{
  "arch": "vit",
  "head_dim": 64,
  "bias": "qkv",
  "parallel_block": false,
  "conv_stem": false,
  "positions": "rope",
  "am_softmax_scale": 16,
  "init": "lecun_normal",
  "beta1": 0.85,
  "decay_fraction": 0.2,
  "final_lr_fraction": 0.05,
  "warmup_steps": 1560
}
Rows from block 8 of a small image embedding model, named by matrix and row number. Rows with one number belong to one neuron. Each number is 50 + 15 x the weight over its row's rms, rounded and kept within 0 to 99. All counts start at 0. After the name is the row's rms in percent of the matrix's.
After each neuron's rows are labels from the 100 images, of 14976, where the neuron reaches its largest size: "top examples" is what is common among them. Only what is clearly more common there than usual is listed. The data: Sentinel-2 satellite tiles (TerraMesh). In brackets: how many of the 100.
# gate: MLP gate (model.blocks.8.mlp.gate.weight, 512x192), inputs 0-63
# fc1: MLP up (model.blocks.8.mlp.fc1.weight, 512x192), inputs 0-63
# fc2: MLP down (model.blocks.8.mlp.fc2.weight, 192x512, transposed), outputs 0-63

gate.178 110:50 59 21 40 55 51 46 74 56 41 77 70 43 44 60 44 52 18 41 26 58 77 37 41 53 53 44 75 39 60 29 46 35 66 51 23 77 45 61 68 54 42 58 27 68 20 18 63 49 72 60 21 58 59 36 66 52 53 39 66 74 50 32 68
fc1.178 112:73 49 51 41 39 54 55 60 49 61 32 53 64 49 54 50 67 63 76 60 65 48 72 50 39 41 48 32 52 51 39 60 45 42 41 41 50 30 58 50 36 35 63 33 55 60 51 53 37 62 63 16 32 58 44 30 28 68 48 63 71 71 67 42
fc2.178 102:58 46 82 57 81 68 36 39 49 51 55 30 65 76 45 30 28 61 45 71 56 47 26 28 61 48 63 61 58 50 64 70 42 62 69 55 33 50 37 43 50 42 56 57 72 60 53 51 39 28 49 72 65 37 62 42 60 46 72 38 40 57 24 53
top examples: main land cover: rangeland (44)

gate.377 088:42 66 34 45 34 59 52 82 56 56 66 58 30 24 67 53 53 15 37 57 40 77 27 46 60 61 43 42 29 54 44 28 36 55 52 35 59 25 48 41 62 50 57 40 68 56 27 64 52 79 41 29 52 50 59 60 67 40 72 82 45 40 60 62
fc1.377 077:52 54 44 36 60 49 55 37 30 29 29 51 63 43 55 43 45 96 64 62 59 68 51 51 30 31 30 55 40 45 28 76 50 34 56 40 12 47 53 68 28 52 49 34 58 47 48 54 34 59 75 46 46 49 59 52 65 48 49 24 67 61 66 63
fc2.377 081:46 53 55 57 43 37 52 80 43 31 43 32 36 50 52 58 63 36 53 33 33 42 50 45 73 62 39 52 42 59 66 53 45 48 35 55 61 49 34 45 60 50 42 31 17 35 42 34 50 32 55 55 60 70 38 53 47 50 40 31 59 36 65 48
top examples: snow or ice (49); main land cover: snow or ice (46)

gate.44 143:31 65 47 66 49 63 79 23 47 61 59 58 31 39 42 39 27 51 39 78 45 46 30 52 67 56 33 53 50 57 55 72 59 46 57 55 36 47 23 61 46 54 35 67 59 44 43 43 62 53 44 46 62 39 46 66 48 46 80 51 36 40 39 63
fc1.44 178:61 44 46 41 27 37 73 51 82 53 51 71 33 35 60 43 44 60 32 38 44 60 26 41 58 43 44 36 64 55 36 57 55 58 73 38 47 36 64 74 47 33 66 48 65 63 45 80 55 63 47 35 36 42 77 71 53 03 39 25 47 63 65 64
fc2.44 161:55 47 66 89 82 54 26 44 52 48 52 39 50 70 45 31 41 39 54 54 52 60 39 26 53 56 68 55 64 64 64 54 46 42 68 50 68 35 44 43 46 57 55 77 74 44 38 59 67 58 53 38 65 51 27 50 46 52 64 45 40 54 28 62
top examples: main land cover: water (30)

gate.456 130:45 66 37 74 83 72 58 29 49 64 72 69 44 56 67 57 48 26 38 64 52 58 43 42 47 42 49 68 56 54 45 42 63 65 47 50 67 46 33 56 68 62 32 57 54 35 14 42 62 56 63 47 83 51 33 75 70 51 58 57 45 47 29 82
fc1.456 129:55 38 74 33 31 41 40 61 31 51 36 24 61 43 49 57 60 62 70 46 75 42 54 56 37 60 58 39 57 37 38 45 35 45 37 47 42 37 63 31 31 18 57 32 38 60 58 48 31 66 45 44 28 65 70 34 37 75 46 78 57 49 68 33
fc2.456 115:40 41 36 20 64 60 43 67 51 59 71 66 27 62 41 65 43 39 33 42 78 62 30 81 29 35 26 65 40 51 14 38 47 65 54 41 43 63 47 77 66 51 47 47 67 50 33 60 53 43 47 66 63 42 45 65 53 45 39 68 29 69 25 61
top examples: snow or ice (46); main land cover: snow or ice (34)

gate.108 079:39 71 50 47 52 70 67 41 50 56 72 58 37 45 63 41 40 68 37 53 58 41 34 58 35 62 34 66 54 40 55 51 59 58 48 60 35 34 13 62 45 38 57 46 50 73 28 52 75 73 54 19 64 54 57 66 60 45 61 58 47 42 58 67
fc1.108 067:36 20 33 45 53 45 47 48 55 52 69 63 47 54 52 62 65 39 45 51 52 60 21 68 47 53 41 63 51 77 25 34 45 29 58 49 90 37 49 62 43 57 54 54 66 30 47 43 34 64 62 44 57 59 22 49 30 65 40 72 50 66 52 39
fc2.108 068:70 84 39 21 58 43 46 62 69 59 59 50 39 48 60 47 21 57 45 55 38 13 22 79 60 40 37 42 80 67 40 67 65 36 72 49 51 59 70 75 24 33 48 36 51 77 20 62 40 23 44 65 35 56 53 48 45 44 53 42 34 59 62 56
top examples: main land cover: rangeland (42)

gate.389 109:60 28 55 23 51 52 41 66 41 42 42 41 74 63 34 69 84 43 62 49 54 50 67 57 32 54 50 42 31 42 38 57 26 49 41 56 59 56 66 55 47 48 60 18 64 52 59 46 22 44 49 50 57 66 43 36 37 83 52 62 68 55 42 20
fc1.389 126:47 43 66 47 32 29 50 34 30 48 43 40 58 33 39 77 71 60 55 65 54 42 59 52 56 75 53 38 51 46 60 34 53 39 33 77 52 34 52 24 40 56 75 52 33 71 60 36 54 58 47 32 23 59 60 38 53 64 64 60 50 32 74 42
fc2.389 126:43 56 24 50 33 45 62 36 50 80 56 87 14 46 53 27 33 38 58 69 37 45 40 68 66 60 33 32 42 71 44 44 61 39 64 73 40 54 37 63 39 64 34 59 39 37 62 37 66 58 38 60 36 28 32 47 33 54 76 61 33 37 53 38
top examples: main land cover: water (35)

gate.498 117:47 52 52 40 38 79 66 40 74 71 72 65 46 52 67 19 53 44 52 42 69 45 27 73 31 46 15 70 48 53 43 36 48 37 77 37 64 37 29 68 40 35 66 34 48 62 32 58 51 63 49 43 45 47 45 75 69 57 40 83 46 59 46 70
fc1.498 135:42 51 58 58 56 65 60 51 53 61 54 34 74 57 70 36 61 52 47 44 67 40 54 70 28 25 40 76 55 44 55 59 51 35 63 38 52 45 36 46 34 59 55 31 34 61 63 46 50 52 49 58 57 76 49 77 61 65 36 70 55 52 53 60
fc2.498 123:42 79 56 45 19 30 56 28 39 43 39 67 60 23 52 60 60 61 46 49 25 25 74 56 54 49 61 34 62 43 59 58 75 43 55 61 50 38 45 41 39 52 42 55 36 72 76 20 50 48 31 61 15 36 62 45 55 58 48 38 52 52 76 35
top examples: snow or ice (56); main land cover: snow or ice (44)

gate.504 083:44 56 23 73 70 57 48 44 36 50 45 56 44 47 59 45 51 26 51 82 58 45 23 74 59 71 65 37 53 76 47 30 53 51 44 60 74 38 23 57 47 55 41 54 48 46 46 37 67 52 38 21 60 42 20 53 50 48 66 55 48 54 40 52
fc1.504 060:56 55 52 71 32 70 34 51 38 49 45 35 64 72 49 66 93 53 74 56 43 41 78 40 39 72 80 25 43 57 67 57 43 30 49 44 56 40 61 30 41 44 46 21 45 58 53 27 34 36 71 52 45 64 41 19 29 65 53 59 57 59 36 21
fc2.504 065:52 39 50 40 40 49 76 82 61 52 51 17 60 27 32 79 70 53 45 45 41 68 18 42 30 60 35 42 42 18 55 56 44 54 34 48 65 64 54 43 42 58 71 72 78 51 50 64 45 47 48 23 40 68 58 60 65 48 66 55 68 49 45 49
top examples: main land cover: water (27)

gate.439 098:51 60 45 52 66 49 38 55 38 54 52 54 54 35 69 45 35 32 38 53 69 56 34 60 56 53 62 61 82 67 46 37 54 79 48 44 51 41 09 71 60 53 48 42 45 34 27 55 63 64 51 21 83 53 35 76 68 46 60 28 47 53 31 72
fc1.439 074:32 32 58 52 53 45 43 71 39 39 54 40 90 54 40 71 64 41 40 29 61 37 30 49 40 70 56 52 62 45 54 33 64 57 40 80 58 43 45 52 55 42 59 52 40 69 65 63 31 39 24 34 59 66 59 37 27 64 39 39 59 36 39 17
fc2.439 088:45 43 67 32 27 32 46 37 45 26 51 56 67 30 45 45 64 61 56 55 40 39 71 26 65 61 73 45 50 45 51 63 40 32 63 70 54 44 45 29 36 59 43 65 42 66 73 17 33 45 55 68 44 49 65 36 43 54 59 27 63 46 56 33
top examples: main land cover: rangeland (43)

gate.46 108:52 45 53 74 46 59 55 57 46 54 49 50 27 29 65 41 41 14 54 59 53 49 58 55 48 53 54 44 53 63 46 39 57 59 48 65 80 20 29 52 57 53 28 62 52 31 53 40 73 72 43 17 56 58 09 67 51 66 58 43 40 49 52 59
fc1.46 096:39 48 55 67 52 45 38 76 41 46 44 30 53 41 60 60 67 27 46 57 33 50 54 31 61 58 44 58 34 24 65 49 38 40 55 63 78 35 53 41 58 48 37 76 35 59 69 36 40 61 33 67 59 65 52 27 30 74 74 74 36 36 44 31
fc2.46 097:67 45 24 24 40 47 58 43 59 72 39 62 62 54 53 58 60 57 45 41 60 56 63 56 36 30 30 58 35 59 04 53 35 35 55 41 48 63 73 78 32 42 43 40 55 44 54 62 30 56 71 49 56 39 53 55 58 46 29 64 71 76 45 66
top examples: snow or ice (75); main land cover: snow or ice (62)

gate.120 111:65 35 48 27 42 35 54 70 39 43 37 42 74 55 36 58 78 56 77 45 54 38 66 72 27 67 29 31 44 37 54 51 48 41 33 57 50 63 69 49 35 41 50 35 51 57 65 44 27 36 72 45 56 57 33 33 32 80 47 69 76 55 53 19
fc1.120 133:67 17 46 45 32 24 23 39 39 35 34 40 67 54 43 61 57 67 63 57 65 23 74 35 39 61 81 29 63 61 63 46 35 32 42 69 56 48 67 33 27 66 70 65 54 40 68 27 45 51 47 40 20 70 42 36 49 54 67 47 51 49 65 24
fc2.120 129:31 46 43 49 55 53 66 31 54 79 60 63 21 59 46 38 30 39 54 69 46 52 38 71 74 58 35 40 32 72 47 42 70 48 62 71 41 56 37 51 56 53 44 72 36 17 49 50 67 48 47 49 56 21 34 47 40 68 73 56 47 24 43 48
top examples: main land cover: water (33)

gate.98 109:34 53 58 31 26 17 48 50 42 33 49 60 47 47 30 39 44 62 57 62 36 32 32 67 68 79 43 35 58 42 56 53 63 44 70 64 40 61 57 46 54 43 58 70 49 51 56 44 48 28 26 54 38 27 68 33 39 58 51 53 38 18 56 25
fc1.98 123:34 56 39 59 55 68 61 43 41 68 55 69 45 46 62 35 46 33 48 65 68 60 39 44 40 29 30 48 56 61 35 31 55 61 43 60 43 13 35 62 42 60 35 56 29 53 47 58 63 81 68 22 45 64 48 67 75 52 64 61 50 44 47 47
fc2.98 127:64 61 68 45 55 44 35 50 48 41 24 01 84 58 38 54 54 86 68 32 49 36 57 43 54 55 69 53 61 36 70 89 47 31 40 41 39 71 72 34 50 46 56 40 50 66 49 60 35 32 69 51 53 67 72 45 53 41 34 34 81 44 50 50
top examples: trees (93); built area (70)

gate.14 098:39 54 39 16 42 55 54 57 57 56 71 69 24 23 54 40 51 31 38 57 16 66 19 38 51 47 58 55 43 46 38 23 40 61 63 68 53 43 50 71 56 21 42 49 68 50 31 56 51 59 50 50 27 35 70 54 64 51 53 68 40 44 22 45
fc1.14 092:57 61 58 58 69 48 45 52 32 35 30 41 69 67 63 69 41 73 54 69 79 37 66 66 41 49 52 35 67 49 65 51 46 52 27 54 36 40 40 45 37 71 65 31 47 59 49 35 54 47 51 38 62 73 35 35 57 56 69 33 54 40 73 51
fc2.14 092:42 57 46 55 43 26 64 32 30 48 41 49 37 52 44 56 57 68 53 47 30 57 70 66 57 65 37 26 41 51 61 63 52 43 20 49 19 68 29 47 33 96 49 36 38 11 76 27 48 48 51 49 55 43 23 39 40 54 54 45 87 28 43 33
top examples: snow or ice (47); main land cover: snow or ice (40)

gate.370 059:36 84 55 67 71 62 57 49 40 54 36 50 57 38 46 37 40 55 59 30 44 44 31 57 47 67 18 43 53 49 49 64 63 67 61 45 24 42 05 37 68 56 44 41 46 55 49 69 63 57 54 44 77 62 44 48 53 07 40 30 39 28 44 44
fc1.370 066:22 61 48 25 47 47 68 59 42 58 52 40 36 35 63 52 39 44 43 50 63 61 30 63 61 39 31 68 46 25 48 48 46 77 61 52 36 68 29 74 75 45 53 51 61 73 34 57 55 34 42 48 50 50 75 39 83 09 24 31 40 33 27 56
fc2.370 071:38 63 34 54 45 56 64 32 46 47 51 46 71 64 52 40 78 43 59 58 47 52 85 57 28 33 45 58 50 64 32 54 40 33 39 47 19 57 63 53 66 61 21 38 31 50 55 30 34 43 69 69 51 47 52 59 68 53 52 44 72 46 39 50
top examples: main land cover: water (27)

gate.454 081:38 51 73 41 58 58 59 47 66 67 74 65 41 42 78 20 50 58 26 38 43 75 45 37 30 39 42 72 36 30 40 62 70 86 58 39 37 40 30 62 71 24 44 31 68 62 40 60 69 49 42 61 50 36 65 83 67 43 40 54 23 50 66 73
fc1.454 102:19 52 80 61 49 45 63 36 59 59 45 40 38 59 52 38 39 66 43 54 42 35 52 54 41 34 42 67 45 39 77 80 85 62 54 42 36 55 26 54 62 49 35 52 48 64 51 42 65 38 39 68 64 21 60 60 51 51 53 49 27 35 63 50
fc2.454 101:30 47 26 66 50 49 63 54 25 65 46 35 65 49 44 53 60 32 52 65 76 52 70 58 32 51 31 43 33 58 78 42 47 41 48 55 53 57 08 41 42 83 67 56 41 28 52 41 63 50 43 28 37 48 23 46 55 54 79 62 47 41 41 56
top examples: main land cover: rangeland (41)