config.toml
arch = "vit"
model = "image embedding model"
dataset = "Sentinel-2 satellite tiles (TerraMesh)"
train_examples = 72500
image_size = 32
grayscale = true
crop_scale_min = 1
horizontal_flip = true
translate = 0.12
targets = ["main land cover"]
num_classes = 9
embedding_dim = 128
norm = "rmsnorm"
norm_position = "pre"
activation = "swiglu"
mlp_ratio = 2.67
head_dim = 64
fused_qkv = true
bias = "qkv"
qk_norm = false
parallel_block = false
inner_norm = false
patch_size = [4, 4]
conv_stem = false
layers = 14
width = 192
positions = "rope"
pooling = "mean"
am_softmax_margin = 0.1
am_softmax_scale = 16
init = "lecun_normal"
residual_init = "none"
optimizer = "adamw"
lr = 0.0014
beta1 = 0.85
beta2 = 0.999
eps = 1e-08
steps = 31300
batch_size = 128
epochs = 55.3
lr_schedule = "wsd"
decay_fraction = 0.2
final_lr_fraction = 0.05
warmup_steps = 1560
weight_decay = 0.03
Rows from block 6, named by matrix and row number. Rows with one number belong to one neuron. Each number is 128 + 24 x the weight over its row's rms, rounded and kept within 0 to 255. All counts start at 0. Numbers have three digits each. After the name is the row's rms in percent of the matrix's.
# gate: MLP gate (model.blocks.6.mlp.gate.weight, 512x192), inputs 128-191
# fc1: MLP up (model.blocks.6.mlp.fc1.weight, 512x192), inputs 128-191
# fc2: MLP down (model.blocks.6.mlp.fc2.weight, 192x512, transposed), outputs 128-191
gate.472 116:126134138131127136138150102149135137148101132084125147159132163151143183124143166149128115103125090162097165141112088173129119130115106146128108156135152097120100138112145106160103114103137088
fc1.472 117:096120109097114108170164153135113086172096155120147149166148154175101122139154148092135128107095125120083115136111098141085108141145101146087105149099171149108117129119154146139132156079166126
fc2.472 130:181130112089121175136128108143109148118159143129126127096104093101169148133085099144134140134116158115160154162189109123150166085082103108113125152144106114111142132118150157108093111155113121
gate.473 124:104100117129075085145142131150140098177106146113139143150155118174114155127154096110081144134086125097127121128116131104122162087144110157094107140080147146098119123133148138122146142105139134
fc1.473 131:098093138139135074142143145124132123174135121121124127139153121182114151121168102088084164121086162104124088119163155101110139143131135128119122109096135194145097137148152151117132135112162146
fc2.473 148:103123173161131132164124137090119144127157162128137110149176124119093088113163124126123096121127135121126102143109124156118077171160127129131123107086118110133128142109101089163165169116121115
gate.474 077:127116073132109123099153145100082147092122134103117094126165116129127121124200161126144123109108100143117092110111109113133107104161116125125143112096120124135152141096057086134133142115123123
fc1.474 083:102134149125140113136143122123149114153109124172131122144126102131083097143115117130125126179151134134097121173122155085118168180145109100107125119135148127113107142121159163093145146147073147
fc2.474 084:149096120117124109156155121136142113155104155145158142149127172157093165108126148060079108157108118137132098110116114138122136145138128141082108148134133143131095109153128116138125107109119129
gate.475 070:136092100119101096144102150135130097124128127044127150145138126180156153115148150083142143136123116101174139120133130079106125053120119156098106110128128170134103121177114120128129120138140121
fc1.475 081:123145140118138129119113125164127115155115117182108111107084132136141160163108111115140160117136134154077131169137125100145164164121106125133107101181132107121147156103104147095135121134130167
fc2.475 075:137126123150136109123143128125152134117114109119127128108143098148183106172154130100147148128120096136153095059172112149160119117125111128100107131149079136126187129119135149087149130164138135
gate.476 094:142178120154134104103131115112161123102147116134144131148115148119163164124093116144140128113171118184110191144155122132155129131087138118127116142124125115151143096153154133101136099152104100
fc1.476 092:086141112101134165147126161155063084195086128129137124159117096121149136168125122107112134113126128144103118158143147139090139087113097117113123141126141135095135132092144144134130126102164117
fc2.476 100:125161135161156126140154154087139088084109171116166115139166105128097111150151143102125097136177111174129143129103099146100130158137148144149128119104128139125156116114128117144152163144115106
gate.477 116:153093138126113076114097088135177142153130093082137141126129121140131158115174110110107155128092132103159148119168124094125141079130153157137147142107089162157109135165130142095126111150104154
fc1.477 113:092104118144053102137170149126103117142146152108163136149157159182128150112144132119089109127118099144122123104126146128148086100130121144082122148112142131125089102146149097099122124132180099
fc2.477 118:112110146123100116165092130133114112142134144115124152140127128132104119120173137093137101133102130075099106153100154098091112146150129141144140125094138151123119142138128106140135145111085137
gate.478 066:111153111125122134108111147088123147098143143135117111111105146139146146151109124144124123102130168133120104110115154141154102124155140127150160112145077160171163108161044110142163147109132096
fc1.478 063:177101160110098113141149120116138125123114113130098128147103126159114171115133141094140144169097123128112139112104100111136098100112121168115170135166147135109102109163146178107130145189086139
fc2.478 067:175129165150147170120157105166173141166122099138084131120089111118148134111125075167137135106122123109123159132131142128110164143129139127151128119144145103157095133119175149146136143179084157
gate.479 075:148109092150111125166114138107105120143109136106128126117119146147101141166179114114149147164122113093132121117105107138100157108144115151111120126089124147136099162144116121155143137132171139
fc1.479 072:094123112112149096082116141137126142169128134162144121127152104134115085088123140160123102161142139149119096144136183114137145142128102058094107134150126120117146136127104118120116142121087143
fc2.479 078:105128082105098115129158185128102089129125161126134124128118146142094157157132149093067147121100126138111119101146138168152113126128114138096112108149148152126135131126106128123130107060152096
gate.480 135:089180135137119127158156143107128117153115139121138153157127170150133157154150140138111121116120094159118143097095115179121128104116109137105089162111177128113113144095121122141129132098178086
fc1.480 101:119130127154135122109133111150146134102147115130154135151099161117121152071117148139118087097160108118110151164129076132112114186082124159145136162152144097151088120120124115135093113089114143
fc2.480 127:167098112092103115126110097163132104132111119151094145119052092119134138108124084114134147157111137119136189149154141110136151101077099110123133157160105149093141139142144144118078095158119134
gate.481 090:140134090133113130150097134111098134106090150127110138127113111154120184139129101111164143131097115104118135118074083159118122091139084155109159137133139141097131155121130117149126144133170132
fc1.481 083:113148126130122145178132128116116096108108138144089125153130133129139161137124112116105144129142153149134131107103153141105086113102092149093103117119134133107127134101157150131119137106184114
fc2.481 082:151130154127144132115125089128160153148162106133157098110116185107150129131109157171137110128141111135151162142135114118138164091134129156126109159145150098142130130090124103149113110105082105
gate.482 106:109155115118119153119130140135095122118158139142130104132141160138152120157132120149169103116132121148110133130132126134154071089119089142121087128140137100110193141086071091144119115078169089
fc1.482 082:083129147108103141136086093146134099154179130140145163092112115174130122133118099137164141102090134100134135132107170113165139123088095111128117101154097117112210131133093110105102131098156120
fc2.482 098:128154072139147101117141109143179076143112119127149132145114167137120151090156135115129103125149117142112135170154179110093133149134155142142127179099168137142117074158176116150122102135091110
gate.483 089:146133119151150058122167152121194121139093113108155122148134160133171146173197138139087178113123161120115143156154115126093118176122151138136120126118160154143112132096114161144158139141132123
fc1.483 094:135164127162138061146157110118172104168086154129138164163132133111138095147170099160107130152107136152102116126104127114103122154139135179144124101116133166163126144091116143154131141144134118
fc2.483 099:093156180133151124122107165109053116095149128162097106130135119122064125138126129123150079118152154123108112095137166128119113087163094094084130115141088126089135155123113104136173152106131155
gate.484 121:088069107144125080158149143114116125177106146108131148167168104169103146136168102116099124129092143077118099115096135105080125130156114150158137109071132168112110142137140117157148148114147139
fc1.484 142:113080139153120105108134134131126101163123102095124164129137174158137181152119129105082138123112154088135139088142151083137117119116160166127168133123170143166083113148134152112131112135175128
fc2.484 134:117122167149137119147114136098124141134125163154149112137162118109096084115144145128135093112126137126120098151122116150086136140161138122146128106066121121113110144096117076199143170119102106
gate.485 076:130113106128124092108141134149142172110174124085123100148152148129134148119177127155096156097142160141124140108140133137152122144149139119150111152162106105154174120117057139106151114136144104
fc1.485 075:104129093126144120114088129117114087155097082122106118099077121105143104137120116090135184147107127085139149173138120117128148149147172118155078105161095151154162129144095124120098113108153160
fc2.485 061:109126095132113096138133084137137133098154150177111113120145137113113137070181156120155112106088096110164145158151154138136115165085139094154140149149125165134134099132123105128048123121117140
gate.486 106:141147097168175139133104158082147137093139088157146093108121121138112114144130115099148129142144135126133104105095131122121135141168142075121153145118102135125126116148140141145151161189149135
fc1.486 123:127154124146169143146121158104139133103139108162158126118151095151114107130145098111146112166148128126139099098071129131097135138176142087097143164107120146101121120134122128155148159170114137
fc2.486 108:116139150120154138103189146103088120138131132109115121128185146144082094152151134111152116094133167111085077136156167131104071116160120165094081099113122128143174159102094126146172172118108138
gate.487 112:083105111147137079142162145104126089161084134080132158141160133179112147130182148114099126121088140078123124139116117134080105106152127177098134101075128154126128139147140115138142129129157131
fc1.487 115:103080137117099109133138142117113142113137128113130155157164176176135184125131150107093107139098114101141109081128132109128086099142137167097136125133145153122096130156124122141118134133157128
fc2.487 117:108142158128129137148120168119122124148113152105126145149122114114130080117135143131125125099129149114119146165096135125070147149145132130155137101091153121118087165089124085177147153125152106
gate.488 130:106142103122099136124165118134118108163096152123157156127115178145148150152165159149104119137122096171127166132117099172127131104104115133122092167112183126114098119100120124156114102072161085
fc1.488 099:113142129104123112151150111163120097188090164166156157167136135138079145128152133147114120174129114141116163124089117141131116109118105130109097156112172131094064122099151129164106118091129127
fc2.488 083:133167131113142131120142106127129110114148132148121118154106132128126163093094137151121123136165137134123166171143161122166140128105128135135140163156139127117146085156152144108100083155102138
gate.489 082:136130088160144110146143101111136139105122126089163112163132115152156134142154153177146120128141114150127139102089105140110084124138121150125143148096149122114130134120112087174136144165124099
fc1.489 084:120103065128132150090119131114097129094156116060094116119092176143134161145160152102123108090105101131152151088128091148103094098123145187146136163127145134163130131137128143099116113120152118
fc2.489 088:106134158152154147073076134129144156094148105138103122102134092091148074149140098162166163096118191140111151100136155133140162101143137094151140123105115117193136148099137104105146141150131119
gate.490 079:122137188161132115113140115126156135115141091085147130123115167137162185134135138135089142156160117166126172132133093116163107144082153139144107152175150046171119111126109139108106125169136110
fc1.490 071:144127172149130123111102123148147158109155150167141123105146152160138148155098164130122133126143147101155127118136177099159103137156137132131145088146145122136150097140120144111134133149179155
fc2.490 081:096093136166142147100097138150102133109094093139110162116103075086148134153091054130169151110116152060099130144161110103111168091110118124111132091134111113106101149097120111128125144143140159
gate.491 112:088158122146126138144172115123145138180128150119169139156148167168115142148141133144117123144126109180132154118117111152142116114099127130114070137099148113124121136089116121154121122112143068
fc1.491 109:146086102095109108147167096154131091110105125128140150158130145135119128084117147115124092144120087091122121140141112123091123167126097176129126147121151143096086115150169117141096107132112165
fc2.491 121:122108127073106135091111076167126152128123113115107119093065137114169130091109122160131142120121124113121173141155154107161158114112094149100117149182116125102133132143104102114091099091113128
gate.492 085:177147111131140093098140147124099115111130153121120118111120128093135199133081116112114143108131135107078132118152090081132158121098118152118168123169165157143130138117118151126127162115158171
fc1.492 089:128112137145131095109142120133133107156122076080113144112104172177179153115143125139107135088095124125107145150130160114099133110109126153128171138143190143120100137150120126129115119121110153
fc2.492 089:125144160175144153161089118114142170108153138173094119120128100077096101128122095124128101160121143122110105128096176106127129111134171094156149112103087082177129110136119115122152143150123144
gate.493 078:113106129108123140103167136131128150159117095097094115127117128137212133124141134130087129110139154133118172140183106157118106107141116130124105118136122118105092111078122150106159141116144113
fc1.493 086:116150123124107168183152097142137125127144125124067144116135131146162121153146141165144132104182113119128132147170109148156131192051143126161107113115131095139156135105141139118084104075116139
fc2.493 073:136128177143113130133162120109148157138130152098122121119106110118120127174154103135136140150124151159121117145174089161142141144130092100145083110108112120146139169103106137142121139109129148
gate.494 091:152087119129129066134155152109115154118109122093122109127140132130150150134146109140084145133155133147132125112164101124135126105134117141108134090107097127152130121121109140099171159137140111
fc1.494 084:091108109123154123073097086133173123122147082094147125096137149144117118123105114147122140118131126099166127127148193086124163115125121100128118145110108142096160100185135119130125091134107143
fc2.494 079:129108122122147137146138111151144096149089161165130169122087143086146160092128101126112109163136109153134115158082162098168144134133128090166122137139120134166088131129137108120129115092144103
gate.495 094:117102116114136089093092131114139133109127100090122124104120157124100159149140116131115139126106149093140132127163156060079156077131117151124158118131151148099108123197112123128148126148112146
fc1.495 089:108082110133135074121174117141125140133115144091165155159132155156130148121164120158099103135132120130150157106146115086126140121119109143083138126112148148130085121113131145119132149119121134
fc2.495 094:124126134121137106137115118108115111164139144187102121136134155126089106083138148124132093157096130096096104151107179100103113130121135109107129112128125116121106135113116079172153154086105154
gate.496 085:164110124132147168125138128089097114080131093114098113089132146128148156135122110119144144120157129137149141089119117168114098130142126166132146142138118128112154136167149128118128136145152140
fc1.496 085:147165196127170109150145108134153119158095117132109162138095142103163175100168111160108142133140147167133141100149122140111115073102145137152139117106130121145101108116157143113140127155109120
fc2.496 083:149113110069131140105143110144149117139151110147160097141089160121134120115091131120144148110134148133135177135184105148134160104106104116127167160145151116114138111139157118173108112144086097
gate.497 135:106106149149128073140130118124137127154137134089135140138128175194119164120161116105111135126066127069128123125131138075106118116140136168111153123109145177120105139173139117130127112142129162
fc1.497 132:127089156133116076133143116141151130156115144093147141154141180178110167118139141118114120153092121101127126101135142094115123119124128157101112145100148164118089124168145132130129124139095127
fc2.497 144:101118173157130115150134136091117131138128145142119113145172111126084098119148123103128115115087136105111094149100116139102116134172124116128126102083119161139103182117101082170163175117128131
gate.498 109:113145088155095159112104146110095134080173143093144145128128130176103152133116143126153110151113098135134137092092130163133088110139094157117130156128136129114161120149091084141121134134142126
fc1.498 094:176117144144164133092119135098137156129138101087121102100087090108144134131124092105151169106130157113145144154120115140143158115140135129162159145153100130137160126146156137093149138147067132
fc2.498 094:150117161187140093133112152079115119132108138122150155123153138114094108155151117064121115152116130131104102091070131160128108150163167128145113115094111139152118130153116140149153168135155115
gate.499 089:122069109157139069088126134129098141138120127081118127117128137144140186161151102137097145099106146076126145125137116079121135088124112160117145105146125152150129150133074147107135144122158150
fc1.499 091:075077114118143079115143117146145113161120100095129174139169142180106130101181120116111129118119117107121128119166165082094133122112107143118139131099145179109104129130132135124119139101128141
fc2.499 090:112110158143119137181127131111122128143121153177120131152142108111072108116148109116110097161117136122094090185091144132095114114159128087114122102097123142143082159104113103171171159111102167
gate.500 100:121162081125140125126156124133143150109136125094145118148139155128180130153180153159116113094147150169109138094162091161106111143129131136143120155113151131145124141085123143143127122132087102
fc1.500 084:153113126140140098140092150137152122150130130125114112134128154113137114118168129081098128177126155075111106149102183099131116152137169125147138158171125153150079127124088129109131145119106152
fc2.500 112:133128106125107098146152109179130093172107138160114172157113188133121197114100162156112121162144106111126142131084138115131133145115155151109083138145157117151100103147154140117092084087154133